Weights of a small image classifier: 97085 training examples, 32.7 epochs.
Rows from block 6 of a small image classifier, named by matrix and row number. Rows with one number belong to one channel. Each number is 200 + 30 x the weight over its row's rms, rounded and kept within 0 to 999. All counts start at 0.
After each channel's rows are labels from the 100 images, of 14848, where the channel reaches its highest value: "responds to" is what is common among them. Only what is clearly more common there than usual is listed. The data: microscope photos of single blood and bone marrow cells.
# convs0: expand pointwise conv (model.blocks.6.convs.0.weight, 320x80x1x1), inputs 0-79
# convs1: depthwise 5x5 conv, stride 2 (model.blocks.6.convs.1.weight, 320x1x5x5), a 5x5 kernel
# convs2: project pointwise conv (model.blocks.6.convs.2.weight, 160x320x1x1, transposed), outputs 0-79

convs0.10,186,230,187,248,196,241,224,222,214,278,187,179,188,242,165,235,190,206,156,205,182,226,196,233,170,193,147,235,202,165,220,259,189,264,181,180,150,221,219,255,195,246,172,180,151,219,188,248,196,155,165,189,142,213,169,176,229,199,188,182,211,179,200,221,189,206,191,201,165,267,184,214,187,220,229,209,197,174,175,176
convs1.10,176,172,160,178,157,188,188,185,168,186,189,184,210,218,172,146,218,259,231,246,154,161,215,186,198
convs2.10,194,275,192,165,234,213,179,233,238,157,202,223,248,168,225,209,179,157,181,215,147,170,170,148,191,211,158,207,157,224,250,192,174,230,186,188,186,173,187,193,241,147,201,222,200,196,140,238,247,221,185,232,158,218,160,195,187,159,279,212,230,213,173,243,175,148,195,247,205,163,271,238,175,235,169,217,211,184,186,201
responds to: cell type: erythroblast

convs0.63,155,177,243,186,172,216,164,254,219,227,188,228,172,175,170,160,204,153,215,177,272,205,133,227,233,169,149,162,217,223,243,174,160,231,239,181,170,173,194,143,195,193,205,135,183,228,187,219,229,200,207,163,232,205,193,219,217,214,180,180,213,195,210,188,207,167,209,157,216,176,226,206,222,236,143,176,238,178,213,180
convs1.63,164,207,156,206,191,188,213,162,176,155,231,204,194,197,178,246,215,225,210,140,246,180,212,248,159
convs2.63,191,186,211,181,213,182,193,211,165,237,202,222,210,197,186,198,221,207,201,185,154,221,189,233,223,235,244,203,170,177,217,139,168,196,210,245,195,144,188,194,208,222,164,218,137,251,188,233,189,182,218,156,197,246,222,218,229,196,240,212,164,292,192,186,152,193,236,205,138,231,221,198,200,206,260,175,181,210,193,173
responds to: cell type: segmented neutrophil

convs0.64,208,197,228,232,218,227,218,177,174,213,160,183,184,194,227,216,179,238,184,180,188,148,188,181,138,244,210,242,206,162,195,165,207,110,201,184,247,164,152,214,197,164,218,201,193,189,196,162,199,228,204,221,212,228,227,196,177,181,203,171,204,247,190,194,188,196,179,311,208,194,198,199,228,163,225,239,202,154,151,235
convs1.64,218,174,233,191,214,237,184,182,197,246,173,165,225,177,259,212,162,239,205,242,228,223,250,205,228
convs2.64,254,174,186,159,173,193,174,241,192,172,124,161,183,195,217,191,215,243,230,157,243,178,178,174,202,257,199,248,144,221,216,200,168,187,189,214,232,115,165,183,211,250,208,175,216,214,202,202,141,222,242,207,169,202,196,212,236,198,196,215,219,190,214,201,141,153,113,254,152,183,194,177,163,199,196,206,167,188,213,198
responds to: smear: peripheral blood

convs0.291,188,199,234,200,174,154,226,178,181,203,141,148,148,172,157,189,227,178,201,204,181,157,254,209,203,250,245,214,222,232,183,192,206,192,184,209,191,218,207,216,196,192,177,226,190,152,233,195,190,226,249,174,257,227,164,148,183,219,200,202,145,180,229,134,206,193,204,180,193,179,149,232,175,243,209,137,161,204,166,174
convs1.291,178,176,163,200,138,183,191,253,203,199,146,193,237,234,236,220,176,207,240,206,186,192,190,146,182
convs2.291,192,180,179,180,228,203,163,191,197,195,171,228,204,201,157,181,270,158,235,197,252,253,218,260,235,140,218,168,225,177,129,179,214,139,206,181,164,237,214,190,143,238,194,165,196,173,268,180,198,176,203,177,212,215,194,225,203,217,149,169,181,229,225,213,244,227,192,213,194,207,175,155,194,164,239,201,271,205,198,180
responds to: cell type: lymphocyte

convs0.164,214,149,189,203,177,190,195,183,201,250,156,184,228,227,167,188,255,145,239,159,168,211,231,254,149,175,198,189,247,200,237,202,211,212,195,265,186,207,203,173,226,200,201,199,247,256,181,177,197,217,188,195,225,220,204,212,231,191,133,205,199,214,201,180,237,141,160,203,251,145,166,201,245,177,244,179,205,230,191,183
convs1.164,243,186,224,180,229,215,198,184,203,225,212,208,214,167,188,175,162,162,166,171,202,158,157,119,210
convs2.164,159,239,226,206,170,200,175,147,204,186,203,176,213,212,190,247,197,188,204,220,211,175,202,200,208,170,184,229,209,224,222,228,185,193,206,176,163,179,157,136,174,173,188,273,218,227,140,203,249,175,147,208,184,185,196,170,95,150,210,209,212,194,148,204,192,152,227,135,207,206,244,225,198,205,174,165,254,162,206,235
responds to: cell type: lymphocyte; cell type: erythroblast

convs0.318,155,182,191,192,183,194,180,175,177,215,153,152,143,165,140,186,248,111,199,206,232,199,178,200,227,230,160,171,214,199,167,180,172,201,216,243,123,205,185,206,226,190,229,166,207,247,196,180,204,218,250,166,220,218,218,186,183,167,138,206,155,183,217,199,185,175,222,200,188,153,197,222,202,223,203,175,223,188,215,144
convs1.318,158,181,171,166,173,136,237,213,164,197,160,205,159,195,189,168,207,163,162,198,180,184,169,198,241
convs2.318,185,218,144,213,230,147,174,157,192,184,208,154,197,210,219,206,182,202,159,185,191,208,213,159,142,160,160,219,197,199,170,195,182,212,207,199,218,172,198,225,211,135,199,187,206,151,201,210,222,212,211,195,192,201,194,153,205,154,193,180,229,170,181,263,222,173,249,182,239,196,188,214,223,180,151,231,192,202,209,209
responds to: cell type: lymphocyte

convs0.89,192,172,212,213,158,169,176,266,181,225,211,196,213,198,219,186,205,171,203,194,176,201,149,264,212,193,233,156,250,252,168,213,160,224,186,169,141,228,176,167,199,190,212,195,189,181,199,243,155,228,152,191,241,222,193,198,183,208,204,173,233,225,228,221,224,156,172,148,192,220,115,221,159,174,216,243,229,202,214,174
convs1.89,170,131,224,190,231,179,184,248,217,240,174,200,221,169,237,177,193,201,197,182,156,154,182,200,238
convs2.89,210,234,284,205,219,206,149,151,176,133,183,212,206,190,190,250,209,192,174,204,218,215,149,166,204,157,181,218,228,184,205,214,178,193,191,213,188,236,155,119,209,190,200,212,203,202,205,185,229,226,180,204,174,201,190,173,195,123,218,190,237,164,190,232,185,205,160,221,249,170,238,180,161,218,171,215,271,207,257,201
responds to: cell type: artefact

convs0.282,188,215,219,235,145,188,159,290,198,204,173,169,160,207,172,207,242,195,119,213,188,167,195,216,194,194,143,179,208,211,229,227,235,240,170,210,178,202,211,210,217,217,179,222,215,250,181,207,165,235,149,172,220,184,168,181,221,265,198,237,194,166,151,189,171,221,158,171,181,244,162,183,193,192,211,193,238,181,177,201
convs1.282,201,131,202,172,172,206,166,171,231,184,227,220,208,195,161,174,226,251,192,179,150,176,233,220,167
convs2.282,220,224,227,261,207,173,188,129,182,172,223,181,179,190,223,219,186,193,195,206,238,163,223,199,167,196,179,227,218,217,179,196,227,202,216,243,242,207,226,210,186,185,217,243,248,139,183,146,240,247,151,217,184,203,201,151,127,150,175,235,235,146,193,237,204,211,223,206,243,161,183,215,227,182,185,218,200,198,193,220
responds to: cell type: segmented neutrophil; smear: peripheral blood

convs0.119,165,182,192,176,186,212,160,208,202,179,177,192,170,201,141,199,208,155,191,237,229,207,150,179,232,208,209,188,202,216,187,167,167,189,192,221,178,220,163,229,250,235,231,192,222,238,198,199,229,203,255,239,230,272,208,191,218,185,165,182,181,194,246,191,156,160,199,200,223,132,170,233,225,148,181,170,266,191,162,143
convs1.119,178,182,225,176,231,174,194,195,206,238,191,238,190,188,214,143,214,203,174,189,149,143,167,148,160
convs2.119,180,197,210,198,183,240,222,213,240,200,231,214,206,221,185,164,194,172,177,234,222,208,196,185,192,209,164,221,224,175,184,234,222,244,206,130,175,236,161,157,170,179,194,209,187,217,194,200,211,202,160,180,183,225,193,196,132,228,222,238,236,200,173,258,205,201,221,169,222,217,212,211,231,220,165,191,240,166,214,229
responds to: cell type: segmented neutrophil

convs0.287,190,235,237,230,199,199,214,206,135,188,103,188,192,191,208,170,190,195,174,249,179,161,213,203,208,200,205,177,236,231,186,180,207,131,180,224,190,196,142,237,219,238,207,195,211,231,242,194,146,219,185,189,253,260,244,148,204,196,223,221,169,211,168,170,173,173,141,188,202,215,180,185,197,182,229,193,214,152,186,179
convs1.287,200,225,209,234,243,208,220,193,241,272,232,246,213,223,235,192,217,197,225,216,240,205,245,205,240
convs2.287,165,266,158,159,263,214,188,240,251,189,224,240,248,199,239,216,187,135,160,246,139,192,197,178,213,234,179,163,200,211,232,221,192,217,189,218,169,203,221,227,236,163,233,240,180,212,169,225,202,215,164,229,180,218,162,184,208,206,256,171,185,246,165,213,186,173,173,252,200,201,228,234,151,261,188,165,191,249,165,200
responds to: cell type: erythroblast

convs0.131,189,215,231,188,244,232,193,167,216,256,211,206,233,249,219,180,151,239,198,150,222,146,162,200,188,201,211,201,198,162,193,163,166,248,225,193,244,196,211,204,205,270,227,211,198,230,224,175,141,228,206,138,202,224,215,246,217,210,169,163,192,159,160,184,237,177,154,178,233,185,219,145,211,190,178,186,209,230,195,240
convs1.131,161,173,158,164,172,196,235,174,183,148,222,198,173,129,174,212,183,196,146,179,198,201,215,219,197
convs2.131,171,218,164,131,256,199,224,215,222,227,178,188,231,163,248,183,190,190,237,188,179,187,200,191,203,222,211,186,181,212,239,174,202,214,157,242,210,191,224,245,255,202,240,239,205,192,213,182,188,207,195,221,189,152,145,194,195,198,230,198,181,221,221,177,179,195,147,224,181,194,200,249,128,225,202,182,169,208,160,170
responds to: cell type: segmented neutrophil

convs0.115,236,163,206,181,211,205,187,205,209,243,223,226,180,151,211,201,126,206,205,229,181,180,187,208,228,201,268,169,196,159,199,222,194,153,174,235,234,225,133,182,188,199,263,236,156,199,259,217,149,187,215,205,174,215,197,203,229,191,269,162,205,196,201,181,198,156,146,205,210,225,194,171,215,165,202,249,210,189,153,222
convs1.115,246,191,229,214,147,201,203,206,223,172,169,213,163,254,166,200,173,189,263,184,228,189,215,243,222
convs2.115,180,172,202,212,190,213,254,205,226,245,199,219,207,224,185,187,129,191,146,213,210,204,113,143,187,217,129,190,195,192,179,247,231,221,227,171,209,221,201,183,208,158,189,195,223,237,192,203,186,232,189,219,174,300,195,231,197,242,174,174,155,218,176,213,202,211,186,200,205,224,199,212,226,215,227,177,219,180,162,223
responds to: smear: peripheral blood

convs0.51,163,195,162,210,202,190,193,211,226,207,199,108,189,232,200,187,256,133,193,203,211,180,216,216,161,192,198,179,208,225,211,167,221,244,213,214,176,185,201,176,230,181,188,198,262,236,173,188,205,218,229,175,219,170,197,200,216,207,127,179,150,199,191,185,218,142,219,201,281,138,195,218,226,188,199,174,254,232,239,174
convs1.51,200,192,162,185,235,184,167,183,159,202,144,158,208,161,213,161,198,173,129,225,203,179,182,172,207
convs2.51,151,226,211,203,204,166,169,179,221,169,209,156,191,225,210,200,211,187,167,218,190,189,215,179,137,135,172,229,206,194,175,219,177,235,217,154,210,194,185,186,221,155,199,188,201,155,175,208,220,224,179,193,179,203,182,97,166,181,221,202,245,174,180,283,229,149,198,168,244,191,215,216,225,212,151,213,192,191,209,212
responds to: cell type: erythroblast

convs0.240,259,186,151,182,211,147,204,161,194,181,201,233,279,185,214,192,173,259,228,174,211,184,160,196,198,198,161,199,214,160,226,187,234,235,250,171,178,179,179,185,177,224,169,171,132,158,212,157,227,172,220,210,196,215,214,206,193,157,222,225,220,207,234,191,204,260,238,216,168,211,202,177,172,257,203,179,162,202,178,241
convs1.240,161,135,160,211,169,184,209,217,164,184,202,193,198,202,165,187,188,193,175,160,156,162,153,189,154
convs2.240,162,192,186,159,206,261,188,228,195,245,173,236,218,207,194,178,217,175,226,217,175,225,219,232,238,192,233,154,220,158,233,172,212,165,199,162,162,228,166,164,195,242,215,208,170,216,205,224,231,164,225,180,238,189,175,254,220,188,193,139,133,223,222,154,225,219,206,207,188,249,205,201,164,213,212,147,234,206,226,182
responds to: cell type: artefact

convs0.171,127,183,217,202,164,200,189,186,192,208,178,160,171,187,186,174,265,116,189,215,219,196,178,237,193,172,200,190,181,224,203,163,188,233,193,224,163,214,178,211,220,188,229,153,254,222,184,234,182,251,227,178,250,193,181,182,179,234,132,200,209,186,224,201,230,185,199,198,234,168,190,238,254,207,225,166,258,219,225,151
convs1.171,146,195,167,199,237,174,169,187,189,218,189,173,197,161,243,160,193,236,213,216,145,166,169,158,182
convs2.171,170,185,195,152,213,224,160,211,218,157,181,163,184,193,200,170,225,191,226,248,205,202,215,199,195,222,169,250,202,191,144,230,186,210,194,157,180,238,159,142,179,166,210,197,208,173,232,204,193,199,200,196,184,208,181,221,213,217,189,215,218,161,191,253,247,213,200,159,228,155,220,170,202,219,185,263,212,197,238,202
responds to: cell type: erythroblast

convs0.113,214,151,159,172,219,155,196,137,211,181,181,249,242,180,203,219,196,233,248,197,192,185,160,175,214,209,156,167,198,172,218,197,206,228,223,179,219,162,225,200,194,203,188,197,147,185,233,137,254,220,187,197,160,185,215,181,173,141,237,237,239,194,229,218,211,267,231,218,157,213,209,172,174,249,188,191,138,186,192,212
convs1.113,188,135,152,199,181,178,215,188,170,164,155,224,184,202,199,191,172,161,179,149,169,159,176,168,190
convs2.113,178,176,193,152,215,260,196,236,197,236,176,229,217,212,196,160,232,176,229,214,183,239,231,231,245,195,243,164,219,140,224,171,214,165,202,160,159,231,163,178,203,231,222,205,163,225,207,221,221,162,227,188,230,181,168,251,219,198,185,146,134,224,214,159,221,200,182,197,182,246,208,192,167,226,210,159,244,210,215,177
responds to: cell type: artefact

convs0.141,195,203,203,215,163,158,191,165,190,252,189,214,203,199,162,225,212,238,172,167,166,187,233,226,179,261,193,165,190,180,206,248,252,179,165,217,196,232,173,230,169,191,227,270,172,241,183,166,184,219,222,253,154,208,154,182,188,186,220,272,211,226,201,194,180,198,197,213,223,216,166,158,228,188,269,177,190,242,156,194
convs1.141,230,209,202,242,197,200,156,173,173,146,183,152,164,155,200,177,204,180,184,223,227,199,233,177,259
convs2.141,194,204,170,138,207,237,190,226,256,194,156,199,221,156,240,165,202,208,211,202,181,187,225,141,167,197,170,193,155,208,207,229,169,221,139,190,187,192,161,185,221,170,220,241,191,235,172,225,177,232,200,189,161,204,141,249,206,197,255,182,161,205,198,206,171,169,180,236,172,212,257,231,153,192,213,206,224,198,171,230
responds to: smear: peripheral blood

convs0.302,132,193,253,175,202,209,139,191,227,201,212,141,183,221,224,199,229,148,207,206,165,207,227,202,182,205,207,205,170,185,180,179,163,263,187,189,209,179,178,167,211,227,239,192,253,202,147,225,196,202,195,160,196,171,187,209,223,246,134,169,173,152,171,198,244,183,190,147,253,159,241,193,200,172,186,196,246,209,212,176
convs1.302,204,219,213,169,156,216,186,222,160,140,240,195,179,211,158,218,225,197,178,135,219,213,230,163,175
convs2.302,180,195,152,231,225,150,254,175,171,261,238,210,214,183,267,186,171,234,174,194,152,200,209,151,198,201,228,233,183,195,233,163,218,186,205,222,212,217,243,218,256,194,174,260,181,254,136,195,252,197,188,200,209,199,225,183,166,173,252,191,177,217,185,198,210,202,209,241,188,247,200,276,196,201,216,150,236,178,183,181
responds to: cell type: erythroblast

convs0.172,206,209,217,187,225,244,196,212,172,124,231,209,203,177,200,194,177,190,174,236,256,169,184,162,231,219,206,176,166,193,142,254,175,199,233,176,197,234,136,176,194,176,260,204,190,211,242,234,169,216,258,234,193,230,227,177,223,212,177,230,195,183,150,187,153,166,210,172,197,203,235,196,230,184,224,234,273,199,208,202
convs1.172,190,196,198,183,139,176,165,177,203,206,218,178,239,273,200,190,193,239,199,173,183,197,231,206,133
convs2.172,151,195,144,164,255,170,131,172,222,184,180,146,214,209,201,178,205,219,224,155,225,183,263,184,196,215,210,210,188,203,261,214,213,138,165,204,228,192,203,193,227,191,233,243,240,217,164,182,205,198,184,228,188,179,174,181,153,188,149,187,154,141,184,178,248,161,177,193,193,238,205,220,146,203,208,198,220,147,171,155
responds to: cell type: segmented neutrophil

convs0.92,189,219,216,221,155,173,229,219,221,212,215,174,223,169,189,204,241,148,187,221,146,209,247,258,196,249,267,178,222,241,145,203,224,177,170,238,193,254,218,189,184,185,165,193,181,203,200,253,177,219,170,185,185,184,192,184,189,245,217,224,201,215,258,176,234,186,168,136,208,171,189,213,184,215,256,155,202,217,195,152
convs1.92,192,223,233,237,254,255,231,221,245,200,239,202,205,207,170,247,187,206,186,229,222,245,226,202,230
convs2.92,244,159,232,200,151,265,218,270,216,210,192,202,173,179,212,188,214,231,219,216,205,199,184,226,247,233,212,176,198,201,189,203,177,186,182,150,209,204,155,183,165,228,192,197,185,230,252,189,160,192,233,166,212,203,205,279,272,254,182,238,206,232,218,164,155,238,180,199,188,214,197,133,213,206,238,219,163,215,216,196
responds to: cell type: eosinophil

convs0.294,179,164,216,199,181,171,160,186,237,218,183,158,163,191,179,192,263,131,218,204,213,212,218,195,189,209,189,198,179,179,200,131,169,210,189,211,158,177,194,218,221,170,223,168,230,227,162,217,215,225,270,167,207,198,219,189,186,220,170,188,194,203,213,198,210,187,189,201,262,107,179,240,208,234,198,133,213,175,242,147
convs1.294,152,172,156,159,172,145,187,207,132,211,172,184,177,183,215,176,199,197,191,244,167,170,204,182,200
convs2.294,192,174,144,186,231,146,166,181,178,166,199,206,209,214,188,178,212,183,163,205,176,220,224,204,132,184,195,222,205,176,149,177,184,214,204,171,204,180,180,223,224,159,184,135,197,137,235,196,208,208,232,180,200,207,208,153,230,181,190,175,257,216,212,277,228,173,207,196,244,216,198,184,248,206,146,232,192,213,228,197
responds to: cell type: lymphocyte

convs0.219,193,212,215,207,169,179,217,185,193,216,206,206,218,227,163,225,194,216,183,168,153,178,148,233,213,221,191,159,194,125,243,230,210,161,181,161,190,180,128,234,153,226,212,245,153,264,214,189,151,185,188,231,131,181,181,209,208,189,209,238,225,226,196,188,202,243,209,230,168,200,221,192,235,142,225,196,199,185,145,192
convs1.219,197,193,236,249,175,216,185,220,243,191,154,195,175,201,223,150,175,166,166,222,232,168,172,143,194
convs2.219,172,211,131,208,231,213,219,204,255,217,234,211,228,205,254,188,181,177,170,224,166,210,229,146,196,220,170,177,180,184,245,207,208,245,180,162,174,214,216,203,267,156,217,253,193,215,129,193,221,212,196,219,179,219,159,218,208,218,284,169,181,221,167,208,225,194,161,231,176,216,260,283,150,255,186,204,190,202,176,201
responds to: cell type: erythroblast

convs0.54,147,164,199,208,187,203,152,191,199,174,181,155,148,237,183,193,246,118,210,219,184,189,202,221,184,178,221,200,194,191,193,205,188,236,207,217,174,198,211,188,230,229,238,178,211,226,168,209,181,205,209,147,221,197,224,218,176,189,145,199,215,191,167,216,220,131,159,186,260,184,224,212,226,160,187,193,278,220,246,128
convs1.54,176,158,179,144,187,163,159,173,186,183,183,174,177,181,186,138,171,186,173,230,177,175,189,219,244
convs2.54,186,177,139,161,257,131,160,204,210,189,182,198,179,208,193,216,218,193,195,196,162,217,200,212,183,186,205,211,214,184,166,171,171,183,184,204,207,185,168,245,239,183,180,170,199,144,246,185,169,192,241,189,201,196,216,166,262,194,192,194,249,194,225,259,245,191,231,213,232,203,194,147,194,186,171,265,165,224,236,179
responds to: cell type: erythroblast

convs0.1,176,167,170,187,198,208,243,181,180,244,252,242,217,163,170,256,219,215,232,145,179,224,174,220,213,207,236,184,237,186,230,212,194,200,190,215,226,188,147,245,182,174,217,218,174,214,256,198,147,223,141,230,180,208,226,252,209,170,190,221,244,219,202,204,232,148,189,207,189,253,171,193,235,147,183,185,187,210,139,208
convs1.1,205,196,139,146,200,197,162,154,151,143,199,208,210,205,165,224,200,208,187,149,182,199,169,198,220
convs2.1,140,186,168,157,227,161,171,200,213,270,241,169,134,201,203,163,190,196,169,188,170,233,214,209,253,223,247,244,211,209,204,211,195,136,187,222,165,194,247,222,194,202,233,231,177,223,173,183,217,183,182,226,178,178,210,173,161,222,199,245,154,198,184,159,267,176,221,158,161,225,190,212,185,255,215,170,172,182,161,150
responds to: cell type: erythroblast

convs0.195,163,174,211,206,191,175,188,189,170,169,184,167,198,238,198,202,221,167,201,248,218,192,191,202,249,182,199,182,182,156,168,170,136,187,194,192,199,204,158,223,281,275,265,202,188,210,218,142,180,230,308,213,178,220,200,210,176,189,202,215,162,160,175,182,230,201,192,185,208,203,209,222,231,189,174,165,191,176,186,171
convs1.195,176,184,225,264,245,175,148,178,196,210,183,197,213,242,214,228,175,145,167,179,163,199,177,195,173
convs2.195,171,188,219,231,153,263,230,249,228,222,213,219,169,201,172,173,179,176,184,202,199,212,189,231,225,147,188,190,184,158,206,196,187,186,231,124,148,220,196,170,140,194,201,210,179,210,155,226,234,155,200,197,209,222,204,240,149,205,211,188,168,191,191,156,200,197,231,135,185,209,206,210,183,195,170,145,230,201,194,246
responds to: cell type: lymphocyte

convs0.34,159,144,200,250,167,210,195,188,228,243,176,169,195,240,165,184,250,113,217,157,219,177,164,259,164,168,189,184,228,215,200,167,218,207,208,206,194,212,197,169,205,186,201,187,217,222,170,230,233,237,211,189,240,204,188,194,208,226,122,185,197,190,224,203,244,147,190,180,221,155,187,228,237,201,211,193,224,245,229,146
convs1.34,190,153,206,234,239,170,184,197,173,227,177,155,187,166,224,177,173,209,180,148,167,152,183,156,219
convs2.34,179,217,250,204,176,244,175,208,237,145,209,151,185,199,180,201,205,173,207,245,210,172,203,208,205,184,178,247,208,203,166,222,179,211,201,171,189,237,160,153,169,153,211,220,215,165,196,170,206,202,159,196,176,191,185,169,148,181,189,249,249,146,192,247,212,193,205,151,246,167,197,169,209,221,172,231,206,200,244,223
responds to: cell type: erythroblast

convs0.268,212,245,246,225,183,148,168,231,260,229,219,166,176,181,180,147,210,210,152,217,216,165,172,228,237,253,163,202,172,215,227,183,231,181,215,231,194,220,168,217,157,186,191,186,180,255,182,227,195,196,184,194,184,170,182,154,210,225,202,167,185,203,208,181,180,146,182,200,223,224,195,229,179,156,243,197,233,157,107,198
convs1.268,131,187,184,163,204,156,182,206,160,221,180,176,227,208,205,132,195,205,183,204,157,198,246,212,228
convs2.268,225,185,189,224,177,181,193,215,205,143,170,152,185,195,203,187,158,228,192,163,253,166,167,162,183,217,140,265,149,258,212,223,174,177,204,191,259,148,195,200,206,181,201,183,237,206,178,200,175,225,208,242,146,240,217,211,207,181,212,253,237,174,170,192,177,166,121,213,202,136,211,197,181,210,180,245,140,186,192,204
responds to: smear: peripheral blood; cell type: segmented neutrophil