Rows from block 6 of a small image classifier, named by matrix and row number. Rows with one number belong to one channel. Each number is 128 + 32 x the weight over its row's rms, rounded and kept within 0 to 255. All counts start at 0. After the name is the row's rms in percent of the matrix's.
After each channel's rows are labels from the 100 images, of 14848, where the channel reaches its highest value: "strongest on" is what is common among them. Only what is clearly more common there than usual is listed. The data: microscope photos of single blood and bone marrow cells. In brackets: how many of the 100, against the usual share in percent.
# convs0: expand pointwise conv (model.blocks.6.convs.0.weight, 320x80x1x1), inputs 0-79
# convs1: depthwise 5x5 conv, stride 2 (model.blocks.6.convs.1.weight, 320x1x5x5), a 5x5 kernel
# convs2: project pointwise conv (model.blocks.6.convs.2.weight, 160x320x1x1, transposed), outputs 0-79

convs0.254 102 [ 57  82 100 185 118 117 116 132 130 157 128  84 126 114 121 109 223  58 155  88 153 109  93 199 115  69 109 120 140 120 120 132 111 146 129 120 117 153 128  97 157 130 154  73 167 170  86 163 147 162 101 126 165 104 111 130 155 153  46 103 153 129 148  99 161 102 104 110 167  91 135 172 135  96 133 111 143 135 159  99]
convs1.254 087 [124 120 133 170 147 104  43 126 102 177 107 133 118  89 159 114  86 124 103  79  81 101 102 105 109]
convs2.254 111 [132 165 175 141 103 157  89 124 148  90 126  88  95 135 120 121 141  80 111 162 154 111 145 122 160 117  97 174 158 120 121 166 124 137 141  81  93 142  84  86  95  99 151 157 128  95 111 115 167 115  84 119 112 115 124 100  79  97 121 172 177  77 109 150 111 132 114  66 184  82 134 123 128 163  92 125 134 132 159 155]
strongest on: cell type: erythroblast (35 vs 14.3)

convs0.233 101 [104 103 110 163 169 138 109 104 177 155  78 146 111 143 107 151 114 154 140 144 101 192  99 141 123  92  76 170  91 110 138 109 153  72 127  91 113 130 144 174 186  61  90 108  90 137  97 189 150  71 149 147  97 121 133 133 181  82 151  79 105 117 135 157 105 158 142 160  93 136 137 157  74 160 108  89 114  70 106 151]
convs1.233 098 [ 74  96 163 170 145  70 134 156 101  92 156 132  79  87 153 170 107 112 108 128 130  73 135 128 101]
convs2.233 087 [128 112  45 136 170 145 133 122 210 123 163  30 123 134  97  66 194 109 152 147 127 105 210 117 154 121 132 103 114 144 158 113 131  98  64  48 149 113 114  93 121 134 135 111 123 149 150  76  85 135 124 115 116  97 143 119 152 189 104 154  76 115 156 130 171 140  89 134 178 150  79 140  95 124 166 172 124  80 142 113]
strongest on: smear: peripheral blood (100 vs 16.2)

convs0.275 100 [108 118 101 137 131 171  99 119 145 113 145  42 106 139 152 114 187  69 115 117 115 108 154 153  97  88 140 155  93 132 126 137 120 163 106 124 109 148 103  91  96 124 170 109 198 121  84 144 146 152 115 110 156  82 138 105 134 139  56  91  66 167 130 103 159  92 121 126 212 103 140 142 199 109 125 119 154 155 194 107]
convs1.275 104 [162 154 112 110 133 125  96  93  92 100 108  83  95 128 108  99  74  75  38 123 126 122 116 129 128]
convs2.275 102 [123 182 159 159 127  81 105  96 151  86 151  71 139 131 150 157 121 128 101 116 136  88 130  91  69 100  95 180 104 177 114 146  88 156 131 109 165 116 119 124 158  72 112 127 158 107 101 110 141 152 101 142  86 123 132  23  87 106 140 151 188  66  94 185 139  76 134 113 158  74 139 139 165 115  78 172 123 102 110 138]
strongest on: cell type: erythroblast (59 vs 14.3)

convs0.52 115 [107 156 111 139  82 139 197 133  87 116 131 127 119  14 139 103 115  96 180 137 169 146  96 144 151 152 132 126 140 165 176 132 109 130 215 102  99  92 121 118 122 161  94 154 162 110 188 141 138 110 156 146 115 128 182 135 174 147  75 109 109 117 159 129 134 124 201 153 116 118 126 158  91  79 129 149 112 104 174 127]
convs1.52 099 [150 123 130 166 104 139  99  87 144 166 154  77  79 124 119 128 143 183 207 117  93 144 161 156 127]
convs2.52 114 [103 139  74 121 177 125 176 124 139 139 170 113 103 159 149 117 102  66  96 182  80 121 169 122 128 117 133 110 163 112 168 106 162  89 127 137  90 191 159 166 155 132 146 158 117 107 182 134 121 122 107 161 145  86 101 112 119 162 120 138 136 135 152 131 202 179  84 168 180 154  66 168 106 170 140 125 107 167 113  67]
strongest on: cell type: erythroblast (48 vs 14.3)

convs0.100 093 [ 66 103 148 124 127 154  81 107 128 131  95  79  91 130  87 112 143  36 131 138 138  91 108 153 118 111 109 115 145 117  72 110 116 177 131 138  55 111 127 118 143 115 118  97 145 162  90 110 148 149 178  86 127 124 139 100  88 154  71  94 123 163 158 128 136  85  96 113 155  68  82 169 159  85 139 109 180 150 134  57]
convs1.100 092 [ 81  87  93 110 161  87 113 104  72 138 117 116 138 106 139  75  82 129  92 155  73 118 120 119 174]
convs2.100 092 [101  99  78  85 149 107  91 148 176 106 118  82  86 109 140  98 167 111 118 136  90 117 142 122 114 143  97 190 107 125  74 134  70 112 113  63 125 124  88 142 161  74 140 101 122  75 171  91  89 129 150 129  88 139 144 142 167 154 107 143 194 109 148 165 165 123 141  96 160 100 116  93 116 166  99 201  78 107 167 124]
strongest on: cell type: erythroblast (42 vs 14.3)

convs0.261 098 [112 158 156 145 117  39 115 168 180 194 153  99 124 138  96 140 135  98  70 168 121 113 117 142 109 173 114 117  96 174 157 102 155 120 110 169 150 148 141 162  98 149  94  80  98 134  92 172 131 114 148  94 169  92  99  70  89 107 125  61  82 140 137 106 104  79 102 122 170 145 122 146  94 168 139 145 130  69 108  99]
convs1.261 094 [115  76 144 110 160  80 101 147  90 141 130  66 112  57 105  89 104 116  95 140 133 152 160 165 128]
convs2.261 111 [149 142 123 100 109 104  71 136 124  79  76 116 157 109 133 137 110 133 119  74 173 106  88  84 108 185 102 186  94 174 154 139  95 137 118 136 157  46 146 108 161 123 124 128 146 120  63 140 123 136 129 173  41 159 129 126 136  83 175 151 165 115 101 135  74  49  57 171 120  84 171 162  68 142 115 147  95  98 103 127]
strongest on: smear: peripheral blood (100 vs 16.2); cell type: myeloblast (42 vs 1.9)

convs0.71 101 [121  97 117 155  93 103 101 224 137 183 136 138 101 113 108 141 108 112  42 147 121 138 151 145 139  83  66 103 125 130 158 164 156 143 102 119 121 201 105 158 132 118 166 132  75 149 122 200 107  67  94 111 122 140 112 109 175 176 132 101 132 103 151 139 104 142  68 143 125 175  73 140 121 116 161 136 164 118 110 104]
convs1.71 097 [130 104 135  98  96  77 146 172 112  93  95 145 166 116 103  91 105 168 159 121  89  46 121 140 129]
convs2.71 078 [ 89 136  85  81 156 101  86  83 156  86 122  33 132  95 157 142  94 143 138 125 142 106 134 108  84 129  76 142 118 167 131 162 134 125  94 137 157 107 144 131 172 103 132 160 163 120 112 132 153 140 111 186  93 155 119  90  85 103 117 126 123 102 118 175 157  82 125 114 166  94 146 187  99 143 123 169 123  99 144 142]
strongest on: cell type: segmented neutrophil (45 vs 20)